Weights of a small encoder-decoder audio transcriber.
Model: encoder arch conformer, encoder norm rmsnorm, encoder activation gelu, encoder layers 8, encoder width 160, decoder norm layernorm_no_bias, decoder activation gelu.
Rows from block 3 of the audio encoder, named by matrix and row number. Rows with one number belong to one attention dimension. Each number is 128 + 32 x the weight over the matrix's rms, rounded and kept within 0 to 255. All counts start at 0. Numbers have three digits each.
# q: attention query, key and value (stacked) (encoder.blocks.3.attn.qkv.weight, 480x160, the q third), inputs 0-159
# k: attention query, key and value (stacked) (encoder.blocks.3.attn.qkv.weight, 480x160, the k third), inputs 0-159
q.3:164130172167137132150133116098086138148148099149088080124093113140075158143138088093116113145159117176122122100143121148114160128108114117071135141160126097144128150083148169129118145124130150139136138045163073190168186136151092146176128116106172139123161213119115137140124123139078145122129075196165142108114186140106155166151234099127107110128157135133157157065153128121079170185138167083123126188176112123112143104096195143153066143162206135134161108200062149143115152126129095
q.4:143113114139188107150160148131155119114133129123121078141170136158148060128134147097126174097122151119069134097099146106153080134148147159136204146075136163129098131117124084130185165176085138100105114178119113100149114175045143088119108122137113087144121155111127065187069146129107148092137147173171127096174134098079120159068115073111171107140109141099138099091115178107171104088079064125150072085147138145145096154139084121162158106131121127117153099072123118123146123155111156
q.5:159153191155125118174143035153175058158145115107094113114094106108153164140114089124168141160115155148138105137146175144124108133160162101144138173162108177159127187112082164151084094183067135167152122119139090135143140151176140107184195127136107152125106157116130163026143161139184133181138074185149179157091151120139130161186212187086150123114167086139148123079119118179183172156113092167145123184097060128101128080062080100062087140118176080182090155134104097117121124140157059
q.6:147131148119130089149139045145114107132110133063146046152131113109131103156102045072093158120155128155068106123086142122081147128124106147117166124140074128144098119037085110150122109169110143100053079086129115098118151130133086097198099120146125153122096174103139092053161096133111133065164140157131117080107164083117140145075130138163141150159112070153170113112112104117154132119122146114176131127117114079147119081069092135088114150172146110150075088104073133159069111147131132
q.7:132096120162126136127147146133193111113164094080134166098098108132095138116127178144163137137123146101110119142134149123199113183096163116160141096119159182164178183161195156202140137136151098152148144171142128124123118188124153141139147142112125089105109081153109117164079179152168154169143105110164156112132120172113124168120099138119158220131114165143125107121155164135147151098064117127152103129127130131131109171178122160134136128154104067114161127094096113097168140157161149
q.8:160089138144145124128097134103128118081129142127121134174127142144110117118158144102116147172154157091131141155143098090103126141099107124164156141072125155076110133133151141131119087084098108179165156109152124090145132086180071129107084126151086101133127152126107126094097135108131076064080156121109148121101122114149135125114162126131149101129156125074174120132133082084127115131122116117105075129145102189161128137101149124057126151106124153190133123092123127093118139141166117
q.9:207143116179149119135129181138204167144160088114135112183117173138140142156100164148162111094097207107114130108126164143159105150166096083124142140168131147164132145149170145176177171130093158114125091139154159115090086170045143105150168097126147138138098149129166148181120139119170123121188189149113148090150135123102112142110138099090142148116075121095138134099138151095153085070074159101139111096117120162120080144161054107149176103167119111185167078096118134121210131156193106
q.10:148137065036093135147112137133114079108123114137122181102123078106107153177197107125151126132166078145121113104105154141134088160134171109073093120129062129084102194126087174176151146112140085075109130081134169077124173094134122080141130078084162176117148163102126079112145124061092096145168165130133122092131163128111122116113135108126134145099125124126125128156128089136136107108133123135149146113150173135128201146130112092123185187115159130192062133074134109096181102139187144
q.11:158179154093142128141104116066088151141122129174079073126109112136151212127124008118102060119216125147166164137144098163084195054125092131128103138203113114147055142054107150059084117133116117083128092096163076184157170087156087116194094077152108161145089126075077159082147151092085107135168076155089115160082141133143138168140211131131077106092148102157166149126181162115079130174135148146167174137108084113129149126060187165107069084168167123128068117180092087192093133070118077
q.12:147108116177138115176092140154067158157144140185112203108135180105175152124194186178106061136091125167191171153134129157100124152136154117178133126105151137141128151203167148074137171110144126134184164179188087189153137147093148110079140148139130124108184157136104121175154185131137108097132113081103130167125145182140128109172111083173155122129130225156156184112154127102145144152124112133117154141132172141082182189162131175120138124128131145112170201130146141168182151180101143
q.13:130126116069168133126082177081103138088084152139117113123147111143147101059162124069118164056139139067047093153105075097081115055086156148047063110130157113123130104125148088124180136095179102143115089142131116117102070093120078069164095101109139103155074052064135092144121077118046116127090110119098132140094125139105135136101108117092145129156147172144109130094106189079059087126074101119087121074163094089133090079099140125105116106174129180113068096091160130069115094149107164
q.14:051071113064111112178166094119111046084118156160130127086110159127103126072130189116082082118163133047169083099051126075131147079128151188157145123085116179118125158109132132109099103117085129121128098134151099118138068141121155049099083151108098112044125068191090061086117067118141104158112132097140114111144052120099106134101077124106177081150150113097064071149071141091121100099113045103152081060104160080112111141109137151118151129100119132138121136017100069138093168164105176
q.15:098144133111074116162174092185194073122162133124144196098162150097162164198143081185107131157147075126129109122152174083157079181129145106167148169155047159119126152131115099145146083124071099109104116095132165076163157120120186090094142111149111180101163181133130139069105095119134156079133165139127130085169119032102107126109113143173139109091091108118112083140138071159171152075146124172184165149056127138117142148137074108132159153144106069188104132090140154155116136145136156
q.16:128093145126127157107091132125144089143062129125083064158122150105128127129109101171100123088147134081092152133135117108150138124171149128141118124166083083168126136096140121135165127133147112063061107131092147125102096148127090107135144090087101164153061114184117123125128131091155136141112129061144128122164106113135150129108118113081112137125135114103112178124133085100173148082089094139152112126135108165121186124124149089133103140124090123171111109123112148121082102112132164
q.17:137145144144103123159098156109114123159214140130066128204165140152130087073117120093123119105104106160152160145091094137126104147139138201100164124107173197103113130121169112177162144150154147100111092144147093153123118134123134112139118132159103181108131114166110184111127124064128068133124087155158175106163122136139110181116173115099147093110159136099131155098121185138183090182121070100184111144117109086149139143098123157192099150141093063112109106120088159141107114157161169
q.18:148104103121138178124136103113128131102090146096120114124151176119156142142155062188085124066159143111212142116192093105130132119158120099109147109084078089152109073128098127138146073105187122090120149141079131123116067152095106135125095109123108109101114133131104102122132127116171144125140118089102183159163112126135110074089144161109099100132116136128201104115127088110152116145089139162086120076032177167163140169124134122109141106160145115135142084090112186110132118096126108
q.19:127153144136122122132141168104176099134109189130136113120088160184080159170122109159111103095173086112128161107103138175116146100113195014098135145108084164165140156108074131100119122135153155148145101148115110049118125155176100088145105119141146141156161055095139106135110083130152170106179106115143140085122119120106124093078135191066096112155119144188112136102224170129164103102119132139151103114127113092143119087144191131080115112183115233086135144143160158121139123074133158
q.20:114127123049076190088088049126167116113077123053152116093142112109116123129137069118117157087131088078162098093117108176093174100144108113140145132120094114099083100087108135108196111096178073098074136081119150150111070103190136146158080135135098171086122144107090080109127088054141154102110105082128141122149148087145110092110149156072108090102128144121167115110125055107156127134149155177129148120163066129099087107127147101080103091178129099128082038079110129072082093089155124
q.21:138113180153131108162163148100113106135130141139130081116132156198145137139181100171103093099146186101189072144123116092071132073124133072152125043096097163179135079111098127120134144094122155145158108138136121169122122158122172113162131140145165089077113115138091136182145131152183152114149186160127105162139096114124132121104159185142107146124126172108159083108160082108119113129136088192120122090066162113128148129086082204148173130159136102122138137147142180107116112098117104
q.22:097123062098153097156135144108110108089154133134141086127139124158178130125104176127069130172101169153124167156081142132115073146201113158165158173096101115117190094119141123141113187161116140102151153126128124107103112096125125130121148138089082181114198125184152098083175180137162105129151143140120168157194148123150129091137113092123120124140155152097096158192108129142131119171120158133119087118099147184115086150128146091169138160125081096128150096095111118133149153164174131
q.23:125138178094134136101159123150110156097121117106124111131103154118108191145154134095106112080128145107075114114150180099147180097090134137194091143181106145163049161097100123163126083069124162115095125129167096103151120080137025099094144128107187125143068120142111159181094113148122158151099128141144142099108183106098115118144136102071116126136120035159104143080148153083131114116102153088148128139133055107156113098131137114150145107110104095158151131176131140103094109100167176
q.24:149121132104169153114162057141173103126161120094123125123107156128152144124122079139116101096122097091142117131137156126135097113185092143092181165156059105128144124053131087147189076155094147103099141127140134118123082066101178141101100138087138150148082141112111130034126067154130118104122151169108098116123151068129131132127103082161110080132117127144137139118103103167133144145107102084131136119073085122147097119119073091094145157120139089152165105112089097133132078153072113
q.25:146142081142196146111119155116138065090129173089107102069165093125136136145147099158156109149111125123186175121144096077115150119095111163151088075079106133137127117120116144173151144146121119062075121107064092140124130139094118105111153109134072108097150116165122154146105106118156091116128164165127138118162136090129078116075133089139113095100129169092198186088069101152151118141102156160110143137066160149109146127130164129114164086169138085131078101106125165108152097097131101
q.26:092106116166136123133130141102104118079080122115108119124140180086139101118184064178109126113185127054217155089152111087116127109137123111175102100084149100118187105102132118135136112053137111090070098108056148134153135152115136099171130113123063046063081123125115130143135140097149130108141115121110113162155072122166103104079130105119120191130092171143177102179112069144153142091109110189099116084072116173083180173128186133117146041138128165124159094118140198108148066159134129
q.27:105139097098131147075103137103135117097090086100157116106160135096115148174180060150109099107135111095146099105114117162166101095152139110127128109115122089162137146121120111095192073097130158092115119132106096133138081102159144105144143126130115127106150133111114088126135118120145140134103103087067105097119109114134164091097127128098098103148120117117179118114131095153127144126182146168142161129086149134119118151096162141128115123149142130175107125128104169148130119095128119
q.28:035130105121086187110124157094130124122099145093137110126136075109124131152153094129145112189083119106138135108161092165137116134099114055150087061118094122126097103094090135097146130085158105079101118127090146168112155135150111120126114090114093116075134119152135101164124130074140130132130108086161094155115090149143171109093125092121068139145150161116175159133086061122131160118122147187113151135045188139133105143152129127121156098130162120173107121131139139085111082063145099
q.29:152133090156154073136159137194146129167124127140153088113153140152160113146146164104123137116060173185133209110091109110133188161108163197178183158115112171123121149135160148122133176109085119127091138133169163145124108080053150128163163180102089207149094166157164121195161213090174060103164130132161143196116117136154077156120107099081117151126112130120136197108094126145143099133075111155080048087164098215102158163148157087144122130177074103124138091116110157162188112150176152
q.30:164135171173132076162130111130114139182180107172111160161093080181152097130088188122173152137068147141096138146149123114132098152089140128107137156134132147101138148179186176111102109156089110176186128155129141136154133144095144115109167129133103148144132127125141168166122139141071118122141173175169148168121153106175103156142167122174149133161180090141043144123121166132116107143140114082170122128146145101111162094120106112176119171109142153129140136167135116110127150147115139
q.31:143141134090176127115126177156133144133139150126178144102155102101150193092088165081161115156080143199095209105108163108093133134153164128165127179122109150095163154178116140143051165125142126143129153135163160121106171102151139121122151156138139194146176093097183099123109108113119158206153138118135145081123153103098119105157120128122118139155163156093116190113163169105108121129102150111108130139156130134153133092154102070107139191158127092101094173135171085129138170104118132
q.32:121175128082106100103088174127082160147164142155179126156133190129142156198124111136059132130218108116130255107098124157137116149144181131169148177138122091139089126139143211106133128121121177148086150181051170182158166125090110052139128095203105109181119172152114120126145084183158178038131126142100178161108106063096181167115137143130172098094066137147178124125111137101160124136125138121184139163121102101118127136165118132176152141134122096086143153131106106192129091125186150
q.33:124117178122136099148098143145092123138097121096106140151082093121134109173101075131152101114117116182162182090136160163153157121133176147148077127125081118153084130133110107081051118153129151112167176143095143113137130116147115142138037127137094170123072192132140152194148123149177141090125107195075113142119146153117169156175152093149098161122126094177181096148121126133106117137165125155156134154159120172157100120145132144151126131139147132045080160115139136119078160072132077
q.34:106078075069150110121139130129127125109078099103175138130097089126130086084111061131153105161053102123132136089216152131077120134118153144184106129117135149127145068091094109078140097143117106107092152091147140099097153098141112125210076153163063178135136134092187146119145139177171146136086110172096121174115127170143080076144158128178116145102130074148208153127152106159159170199083157215151078120148095128155125105084208120131102135160069130155109112125147206095071147088056133
q.35:161154183163116084191117187097199057149127106119153125134093141123079076058119181120163120144136152158136059104128137099137087160126131077114118164105158136135114120154117119141123141176140146113176091081200195157155109129123163180126103161072095151104087206139216156112142142157073089139149113174155181083123132153083099118169148125117087157183116091129146109147150161158146105181121188143148173167119135139156121115087151096175094204086160114130168114135174164142141167119097097
q.36:140155103180146169162158088157134173111160147200113118094159187150224160164169141190121155141107160130159108172156186183074114143124097138145183098132107131123143161169165141103133110119102135177130173118106112178130100129118169081094159114094139146135169171153097120068104158152133104113111158118122179126147099092152129148103124171094099114132131096107120111157173137153142123115158134114122111127084113159093141197168089119192152124122125095164136168110114146144158115164127161
q.37:133097066116139150138118156096160073138117089133147163170127096125083107047143067118189128120092163112105106137145140097097061111115113198093130157116152118083093071090055126112121162095136102116164150089160132106100126095178098191135109151123154117118079159136157095112128152100109147156144082167131114122085201201187155136126168068122122079120206092110084131109105123167079167167106154172123104141164061086177092069123139122033158180141143136141106051136143180049087116140151094
q.38:145121097156147130146142154151147124129106057118112160134105042095098171089124062077173165134064084138121033111165153097166088110073123161075130152145157151152121117149104117126110151100131131154096110082165171117163157101164103157095117121110145096143116092100168121134114128147077174202176112106142101096071178180115144062131117056120131177192152080159108114104143116118100148077119097125078150157160075102159133058114147108143134135090224117147084129123122174106140106121118101
q.39:171175110180152155202145163103194139082172114111133090106165119175063110070192160116177117161038123134152130175144132169169118155138091147170141117078122168164149138137160119179202138128137091172139141114199130097162116186119111111066164162104114064110146107141141123061132212100111101151131159129180168102146117126116123163101123150103115114112167129154074159139186147093150085160094145144112121086061095126066115164120168139144088139124140090178149160100134177113119135161059146
q.40:158173169120110133183134118143168107179115111144142159183070123103078115127141102136212112145072130173133132173156185139130100152093150150116117166093159179120100075145089162157123180148163182135153149166138169111166143133121118112108144206145139120139060191131142159159171162185118138102172193193138087115074162085083156128140189083163104143165162120160153123124154115170082179139106150135136102160133079100169086097082155139135170217108210112107132177120099125099118066159148120
q.41:140110137106113119138109125064095123117091208140147151145083148120080092158115044136167091099127097172132100143152122178089091100065110100065102099156135136130077090119092114125098082143172110108206196117133119137143087125186138156109090121082181154081043102153133169076105173163119078119172092161117108140073131145139154079085183111124153153150147116127122054144162130164079153149131157151145143132121069116147132066112119128113102145117199128079091084174145177116111119062136085
q.42:142113110127156078113092121131134070119123106130170116191155142124117121141109126121127075149100138159142154123148168136120073126118094111132142169141143156115114093102084132135071165162176176072158193137115144063167089112185133094096081157172130154145074199113139152158129101183135127114141142117085143108104150059111131104166139118129126092161186117151179131178138088184201138169133148174101054150126059136161119113101130106120080154098179108153101138081133168160097135075172106
q.43:124099102113124102078083083164125117113139095176129121106132098110165094123147100132148156150158152128137120122135181107135131109135108137162149149102084098157185111141137086106124094113099157111100150084073089123088101098098100099132166125171123135061185143113195116132108112099101116170110114086100109120158149114113126119101161128112112099128087134111100179167029136131196125134100100122133171135141160140135096147190105126171144129157079153091142094124104138110098171136115137
q.44:193150148140122080144126164168160145113141049102090150123062106111108156178117094113216092147061172171152115178187216135176100115093130158111145120180141141133145133118099147092052135116186154147139144093136207146151138057182124173122130113127187191136125156063149162176123131165152153095132145121126113123076198215111191115146179120145076185138175040138166124181167158142134133082154132154083156137155076155149125076097150144152170146122213111153119159114127164097112149144098117
k.3:153095167091142106096098090112158182111118153145107149151153138186134098171167044137116166110199109173154141134097112146133120089113077100122123107166123071120118101116124172126089078118143180144101111099119137156117144114126081108183184128201129113130077140062120138117175128145079136040149070165091098102102218100089120097081178130132134110136122080154116181159141130148116156151126189090124144121157156122131093116170120174181099106195178168147198146174123114160118127090163143
k.4:152114121134087097196202128122124136135138135085122090143088133126132100126121182151118158117121123069150089139113141143127154178138133166127136133111138162133113116124154136103172115169103164128109127141108123148152127173070157160112190119119131106099190151129100110091136078127132123099109146187148127070200101104085089131079099129146144076126064158123120140075122150136123092165049049103118148121106133108133080201132059121103134107149138147105106146135130137125172090197118115
k.5:162134109118112127141103108115199125092125111105170194139147128155102185161155017139097084146114114144152114118144152171130121138129144055143151117187085109116142142114134206194009088149144148149072082156163116047063140083129059111135074115081140147145128151143213131047161133148107119075120144117096147082125114115128133108145166132135096140150139087103175139135166119172106142086092186127129088150147075114110138101131082147170132151186121098170141092095105171159137109102190098
k.6:126124167118100084136183136089120114121122143024144133189101099137109072096077060141126142104106159134081131125116158099183146168174087087139183137153060127182129143048066139124099098079110189091125102091125112082166095141142073068164193154120118167165139130110127130041106104172132144121100122121147166081188133064100151124091118130109117090156168111151109201121100172152128108129114107132149126177153160107140109094169109133137063116134132114120140202137135153137086151154097136
k.7:137121097126110175098069100137149140065125113096140143108118170143124139159135132167139183115154091116103139109133121139098097187132159148106106111119118117081159072181179153147136128168129117143076104183081126127153139127066169183169097138096114117094106123153141091192149109112137133115129167133130121087130115175138097106128106173114127138131077160082119088159135116134126161080063122101103126075132129161089124176125080173088152144176131133104118094074140190069157097141193118
k.8:140106153083123105139141183168146077151096080132107050129155121151114148132136105127125123095086121110087129104108106121182082084122133126135144147098102186092155136097083149120156129127113110115133179129191114126097121152079051090068096164104103102128176140135110109155106183120151108149162146129092152099103095155115150096098127101092131110095098158116123112093110140065148115148127136135139104156114102149143126145139139079087153112110146138128110084143149089109120125078129139
k.9:190106104071133082113080117139190102097159130144099141099108122052106115083140159129147125096151123108128112126161158148139078192152106149120121128152174157139133090129190091157133120159126137108138094122114138145104100158066171156165149129084122124142132165198115114136152090110110121124055203168175137075130166122142128137123092160143160134158117137112109055101123085122129151123086120073163190103070173134118087152096133132105160146176159175111127085069146199127196100155160125
k.10:102148149087098081093144086163121056135114105139111124106163092141132120106145140089112144173144108134128178188109168107195075186158118131101153140105120167124080107081089081149114112135089083096150172111139144109148168143134113069141154113173122149086109142074111171136137148123119112174109132135108147126129146099113159132121132129151194082169122146133122120130162110136167138143137103175149119105116177095162127083117105106107119130147134116164073120066131164169095084153119127
k.11:075168121097142130122136170098118123140109132116148173195091121144104152167128036170137095110185114136117162126149112096143088078173024147168071151218126136178115134156082157100067111139188127128117098120170110120133160107118018078165169124227133144167106096123125167107097122162089127159141129128119124139054181094110181110091148135142136151152239082166137185137118174132061127174138161145125126135118149064156129089155183129146089116101151108106148207211105047123109193092136137
k.12:153102103117132164108094048114107112071181114200149105125128159081129181171178133153161108154177098143186119138147109154076070152054151175110169154137196079069163113200162176098096129111159093167117096164109145104130149147096156143099052105141110089139099094120111107159147132108111121082114104116119105166153100139182085113170118107141136127130167124121157086166172125114092187143160155089095100085116075149061202143106159167121147114172140131102141152140180155119158105170185135
k.13:113111148140095119160160133153101133201102145109083104144096094140155104080111175120111174096078106069091121140124132088146171127168116160109098134143184180174065113124120092110189115128158134148113130128152111156124082154116101093119155092160105136152080109129105111160135105126104168186176083114132124115112116153074126146120110102110181123130109155138092147105088145071127070162097057157123136125166184087164082122098157094119086144080107152057067127155093059179095121138063126
k.14:039138146080101072174169145166084072199109128120158129086150130139156168137128199112142126134079155082136125096075105081097146116116122142140193154103103147126176169123126152114196130160088139125170139136128108117139085203103094154110078111112107109142145127115093139108131085161145128146172161130174091116121049156072097104140085139123154080154078118052088061119103150059138090129091104126105089111136087065110072143107044083109112118061113127135066165131110071146098113157126105
k.15:170136107122098126128164131152149014107137146099124165089179166110107172070124119130160109162171117143160096119109150121159131184114145107145179110112045093112144159064096094168117146139100123135142146111128139065090188117104127098145118166098148158123160161119151128099077154203175112121113110112112160114187117105170137153147102165159125106125136087168152144101164137162174163112132144153141102165103117100122121130162118180144187173160130083221159125058155192118147082174128126
k.16:111110101175128097152109155119146131128130112118166151147145118117161131166168115118160104082141139073107060149167144095140159078161111106118119122145069102160137138093121093107122097102147121134201101095108137138165133190106125134103109115139087158150136128181160114116121058141149181148175106103177136131137087096100112123150216119158100110172153108145105149152139171150127106119105111162136086177138125113143158088176067170099150167132123089105119162128108097159146191158118114
k.17:150133139089147129113171147107134148187148144139124067160132099124136116180134143121076189125135166146050159156079099119073097122148160118142085097114160122127140113156137146128143157124165146113181128157186118118090065086095128186102125200145078144174176191166143099108128109086113142107119112128157158166156138144113123086169186143098148094139140127096117141092099162110111097188059119097108124126148142129154129136110113139115158119120048164104071076151125158139136145076158147
k.18:089138145191091135192121161126172080135076109121146168156076140177130158110127085136128091172130175095175068105105203123146103090143122126158121154094109137132155088134123088130094161146152174128170112135135094137201187196173136125128110137172103120116115123142133121080131093100132155143145102093147136128112150144070076098138196123109152170130138194132124115137123190128102097123140121143107074143106115145105109083099106147093146090152142115095165155092102086111136183117133141
k.19:151122124128150108202149157137144116099108099169115102126055122098145108108159133145121060137116085179184097112097162170140117111097145174103170131162122123106143126182150079121160068139137131104114132106177168139156147143082143137125126132164115141127157136154084113150094149076114170209139161100100113115138191105061123136135142148100133103141141136184138127170154123079118138147151161088130198087167094163087192073122155134136088048154058120109143157114141113132174182127141126
k.20:134134095189130130134119179161125125133102111122159106111085094130169155214109068121156118130108115046154065161185144155165144097111134138138126153106078104173089162107129119095119089143098150086121055149157116135139169179150113083131090074139084115174089089151161169101123077109182104170211134129141166121108174123102094080232190123195105137149134166131156134153128215130094077107098115136141089120113119052157108091139125140085171116173177141133172133109071091129083164089114111
k.21:125121164202098094227202107136103153148089103124132124117076166107199108118182094151100082148131159144135115093106179136134112144123131111099147101134129125107157113145103118114090130094123149135156108112109122101211142139139128061176117118118120109043125057109111137087083122168084164139134113102081095141174092143125161155129142131087136117138124142070129093083166086105078123125122086142162104117119108117105130176128155112088071108139099161096162140143140134172142203091155144
k.22:167126127150081133105065116118158110139157121142110090174173148119134103092092113139125154132106172101071158191121148113081170169190098167160155161118160198133117105120161143139087136158173132144151137114173128111092072075215156164172120159117133137156155136105098127114179170110132110112060172095130149159113119076130143124163159146101129112126203114119125131103112184149091162145078127138179100115162116191159117158116059109137137169136112107117103073111131126117149145178124164
k.23:157108089122145127125130202131100091162116145100187153108137106168147121134156121130167126087138117165177087108156138116138137139127169082118147131170032061088121160123128133134145173209161140156153108058137172130096146108081151097104129109149076128178123167153131141163057108162145196179157078134134106165155146097103155088105119090085114142101091094180134121178107132080159177129097091113105145127123120077100169117108112136089159119173099084121142151141120157157149159134124109
k.24:112119102144088115121113184122138133183116092076101121167143063112120110147117072132124115096147074056115074135119114124169164154131103113154144134073135096126142128152160139145173131143186123108124080113126094152123185125190162127124148069153092114111131124158148139155088091136173143155182088084181126116105156115106148074162200048122168130128142129140162126135108154133147156131126157181183098190112102117142125128152090148085100150156138133143130111112047140113089123115120121
k.25:132113119163102149155091192149147120088127119071094104161166155124103158159136120171058072159129176084137074126138160152160139130137102136204175125089141142124089151106118103169129125105170130111101109138146133108135116137177097125114104141101070118112162114115132060074047118125154157110182105111149138139114157124096084104129189139092078104140193094106112153098125185138149120129129105189123096142108100155159108123119092158088143145068121137104134173101088131120146173123126093
k.26:091127116185097095184147164146190129105174120054115146128059140156119171138181084165129062152144220072188086085157157087094185119115099116152163100123125159129164135128113115133136160104076167157102125141040102095214138229135122108114110138132107102104150116152134082067126090112111135106188151121165159105108122147100081104157144161132104144180145128127118108113148191084070124140139101162117078174121145145117088088130103177167095149132231121123168189089114105196145193125117142
k.27:108147128160110164135124158151120119092097102091107131166109115144151131120116070151148083139145146081158107117162138100147142101129107093137163111126107106157105118120119095140139122127155128106141099170157139153160148177110143134123100084145141117147135112150124117121093105120159134154154093115123157146108167108116113130145180079130115175188140168166140166139159165088119134096170116159110132133105112086130107085124101130144155126166172154142200120107132103074120145116112147
k.28:082196161153145110123122146199142138090122106096130137085097173139128192135159099140106068129096184088153116136186161132178136075145128104119144142132108110130149146111089089127126124073116135105097143155126130108184192149147112107104072116081087120115115124114160157107174139145146143146153130126149136126138155094135142096174166118182118131182130155149189131122152137126096119134173098189111098129099136155150107087159098116117165167116179145095168181065106120105130115132145078
k.29:188127117117127130127159153117099085118207154144136158163163160113104157182119171142129114170100097096060083171147132036077146132176128162150164171164130146129117133085179172112086115155090148152127154149103123071127064020142113126160162202102114159171155150165099129136104122108136143114070134077113155142173086137112066129160096130082162160130167147094103123069087180140118113090050108134129081107121115091116095208112071111164141175101104104111109155121089137146120147200113133
k.30:143139091087089123122159105126126161135115134146114112104146141135093122118063186120136192147122104145075176114104117098120098138132174133106161124128157109129141136160104138158122129154098092126117163153138136071115118026116120167141201183126140133082132168124090126170122139164093142107092132143089102108137094170147162156115083125086140086115088094088110118114085078137157127142121103094133161111183146199141132138151088113148124113082121153129071086156159121093129097124125124
k.31:160177112066205111111135086146056111032059125163148102129160165133148093123118182101131124131110099156145154166113110147124119187131133169146103155131101134097106117090143156129091129160160105128138166136128122148118070052121122127142160109087181182128104131138096110154146164143133172134116154088158147171106113105164138130121079141105135119110138153113109124144110090181180201186086112109152197082122152144134121157094147124150160151101051083153129133089144174086164097115119104
k.32:136122138134107112153145139147108092112113162152154090164175153133137080136118118105130145138171114180152132084109101126111080183059102103167227140140142080177074174099092098067171085160155104120169151163088083120146099189116161090081106121174141072155169131127125187120029122092142095104138126127066178164155160130174114091095137149101106111118135105103101143150145169084151139114092183118222063106123156165100130076144138118165052056098115114056121115121142130187098154052140145
k.33:128117135140120128087142129126122135106098092062143081164141068093150123164099124153155141074158117133097137098138131168109116084108117116149141118151111125200122144101098171128144146194137092146142136144071209117097139074128144105156108060131158070169129124138121142171151089152197137153139116106083127115095115143125102089058150111178117124138128121125137106123158114104171125135144143120161171110118131120137138088140154118105040087138102154105143114200185149093072199122130149
k.34:136107127118099114107172108125106166131147106085151151162140016122129058100087136130122226131146087117120104161152123146116119099135182097099040131142138139125157108171084148117142124157151141156117131115153154060071108082117139134139129109130092064108105190097124189140109075143127110147121087210155108135106063091183117119132137086134094099130108072156145134091131096132196128128136102157161155110117135094165133152083140158127093114144093196105095070149163206030068141119080113
k.35:142120139069139109095123125116160112114071124090153117111138067151138173164036113107189179111103133138100177148158151190094110095116193141108128122160084122141126136097091150138072154109074096092104113144153151172067113093121091158193138151056133155130169083105156177149122114148165119108125131169147094116123138141113166076112059150142179144141153152092175137140119149132124140096061100216067115116120108097089124164109079073143125173127122094127145129140136093145129106122077125
k.36:177112178130099111178109106147110153076119116184135174097110162149119118140088116121065154141138144114133172178078138165138086105108102170165154106182122175082167166182143158118122144168103114109140117157087059197166147193133098147086160192094161191142172081138127152135161105147100130096171191136133141106167122098107153117131172154074111135149130137123135092113132112117131125128077114126107089138115132170128164131184151081138142140145117105101087102110137128128165142111069116
k.37:091138099112142130136146092097184126168060143077097101112093109132077102082100117115186161102120094115108158159163118094133140098118103120089045175168157158134128144089072188153132110121106135141096165130191152077149147062152139127194152140100109073143075109091182136158156157158177120142111055173170128106098144091096181183100101152134231113132114158118146134107125063145111134121143116096122147149166090059177149158101125119128135103104120148184162093195110144060095089128142130
k.38:161146130085171128096159134100138123202098135111076122094102096121135171140104154105205092168088044116114134118180126138122127088101118084110079128148142171073193139111138107162129118106096119082122129065207136165080095055178091125119111101117132148146092108072171082100163140104185177103081160123163142104072114148072131140142111139136147077095125098125123089071129121123116099111108097152103186110175122058134057152135147183084151192103116122132144170166117122088088077124101156
k.39:155167120103098107154081110097058146102141093178093111083114094158076151143066142170100155132060117110101156188129137120135043108100142170150125116154149167111152152125130106092117210102090152121108139104138119122079155142048124104181147189082071155131224114109104137119122102141112141096112192170138167056186136144112133131114079098125112124133135115117195139095105190192093162121055057085042121142090157082107141203112146061175180194155154077135114174114066110121156096101085107
k.40:233136140067150082117171171125167110132130084062124107103124083092114108171043098132203173135128134148123209119167145126127087127106119121093091137196145144124123151055082124142083142127089121089111139131153155107149136092146071099166108156097182162205118108085128098095140102156135149135108145127169165073086119125128160073065105144124134165120119132129122174089160154148111089121073119166131127098143093094121119147108173103119096111163121122076149144163112124074076101087102131
k.41:129157165086173143073173140163161119207113091115081088141114099146130107162112147118200082106152106146117109124089100124157121062112146142122082129143140132108092148085086181211128079125104069173122164121112135154120155089183099139152114098128134108150083130135131126153207148188146107167133078138157102096052149166126186163127187126211156095143156137087160086072105106115084108112161123165140136150176071105134126165178107135088069142130184130172117114160143099115063094115133146
k.42:138137128096159098112136128157128118093093085045163109146153066164152089146111105158158145124163093129165181088153132148129106140122154120142133132181077127129096160070073192163140095203118125128095115107138151139129104034139088144149054094139151124127106145094144108148137111162120124121169108183160162047034162080072105098083121129142119102155094118102132157105150129145177124130075116072171082143128104086151146136131153111130132128174111090127162074129118173087096116072092115
k.43:142127041182096141183136149166135191098084153160166173152125136131097085133150125094141114146086133138133103127135139166092181126122142175168109144089157091134137140156153147138166123155092098165096099141096133127161097101164155098116144154126081125098138133154101142083081084136140167123091142121133116150166116099143132151123148143107097184131110144121092139147094072097120113106113140121151055146101116173155184135099148104103139106084069105145112084110114131106110140159106105
k.44:162163159071121144063142095158136160097121126080129113138080086067140170143079113161136117093098137080112165061144124238150110078086068094085159103193164136130136153119121135161130121191103125114137134132140159157102075041187146122094173081064163154206142100095163076143146088140190129093149153119155164091066131113126135116076170151102136144153106135167177131089126128153137106130052134157125165064147092041121119150151125097063131108153109165102108131157183156053072085117071132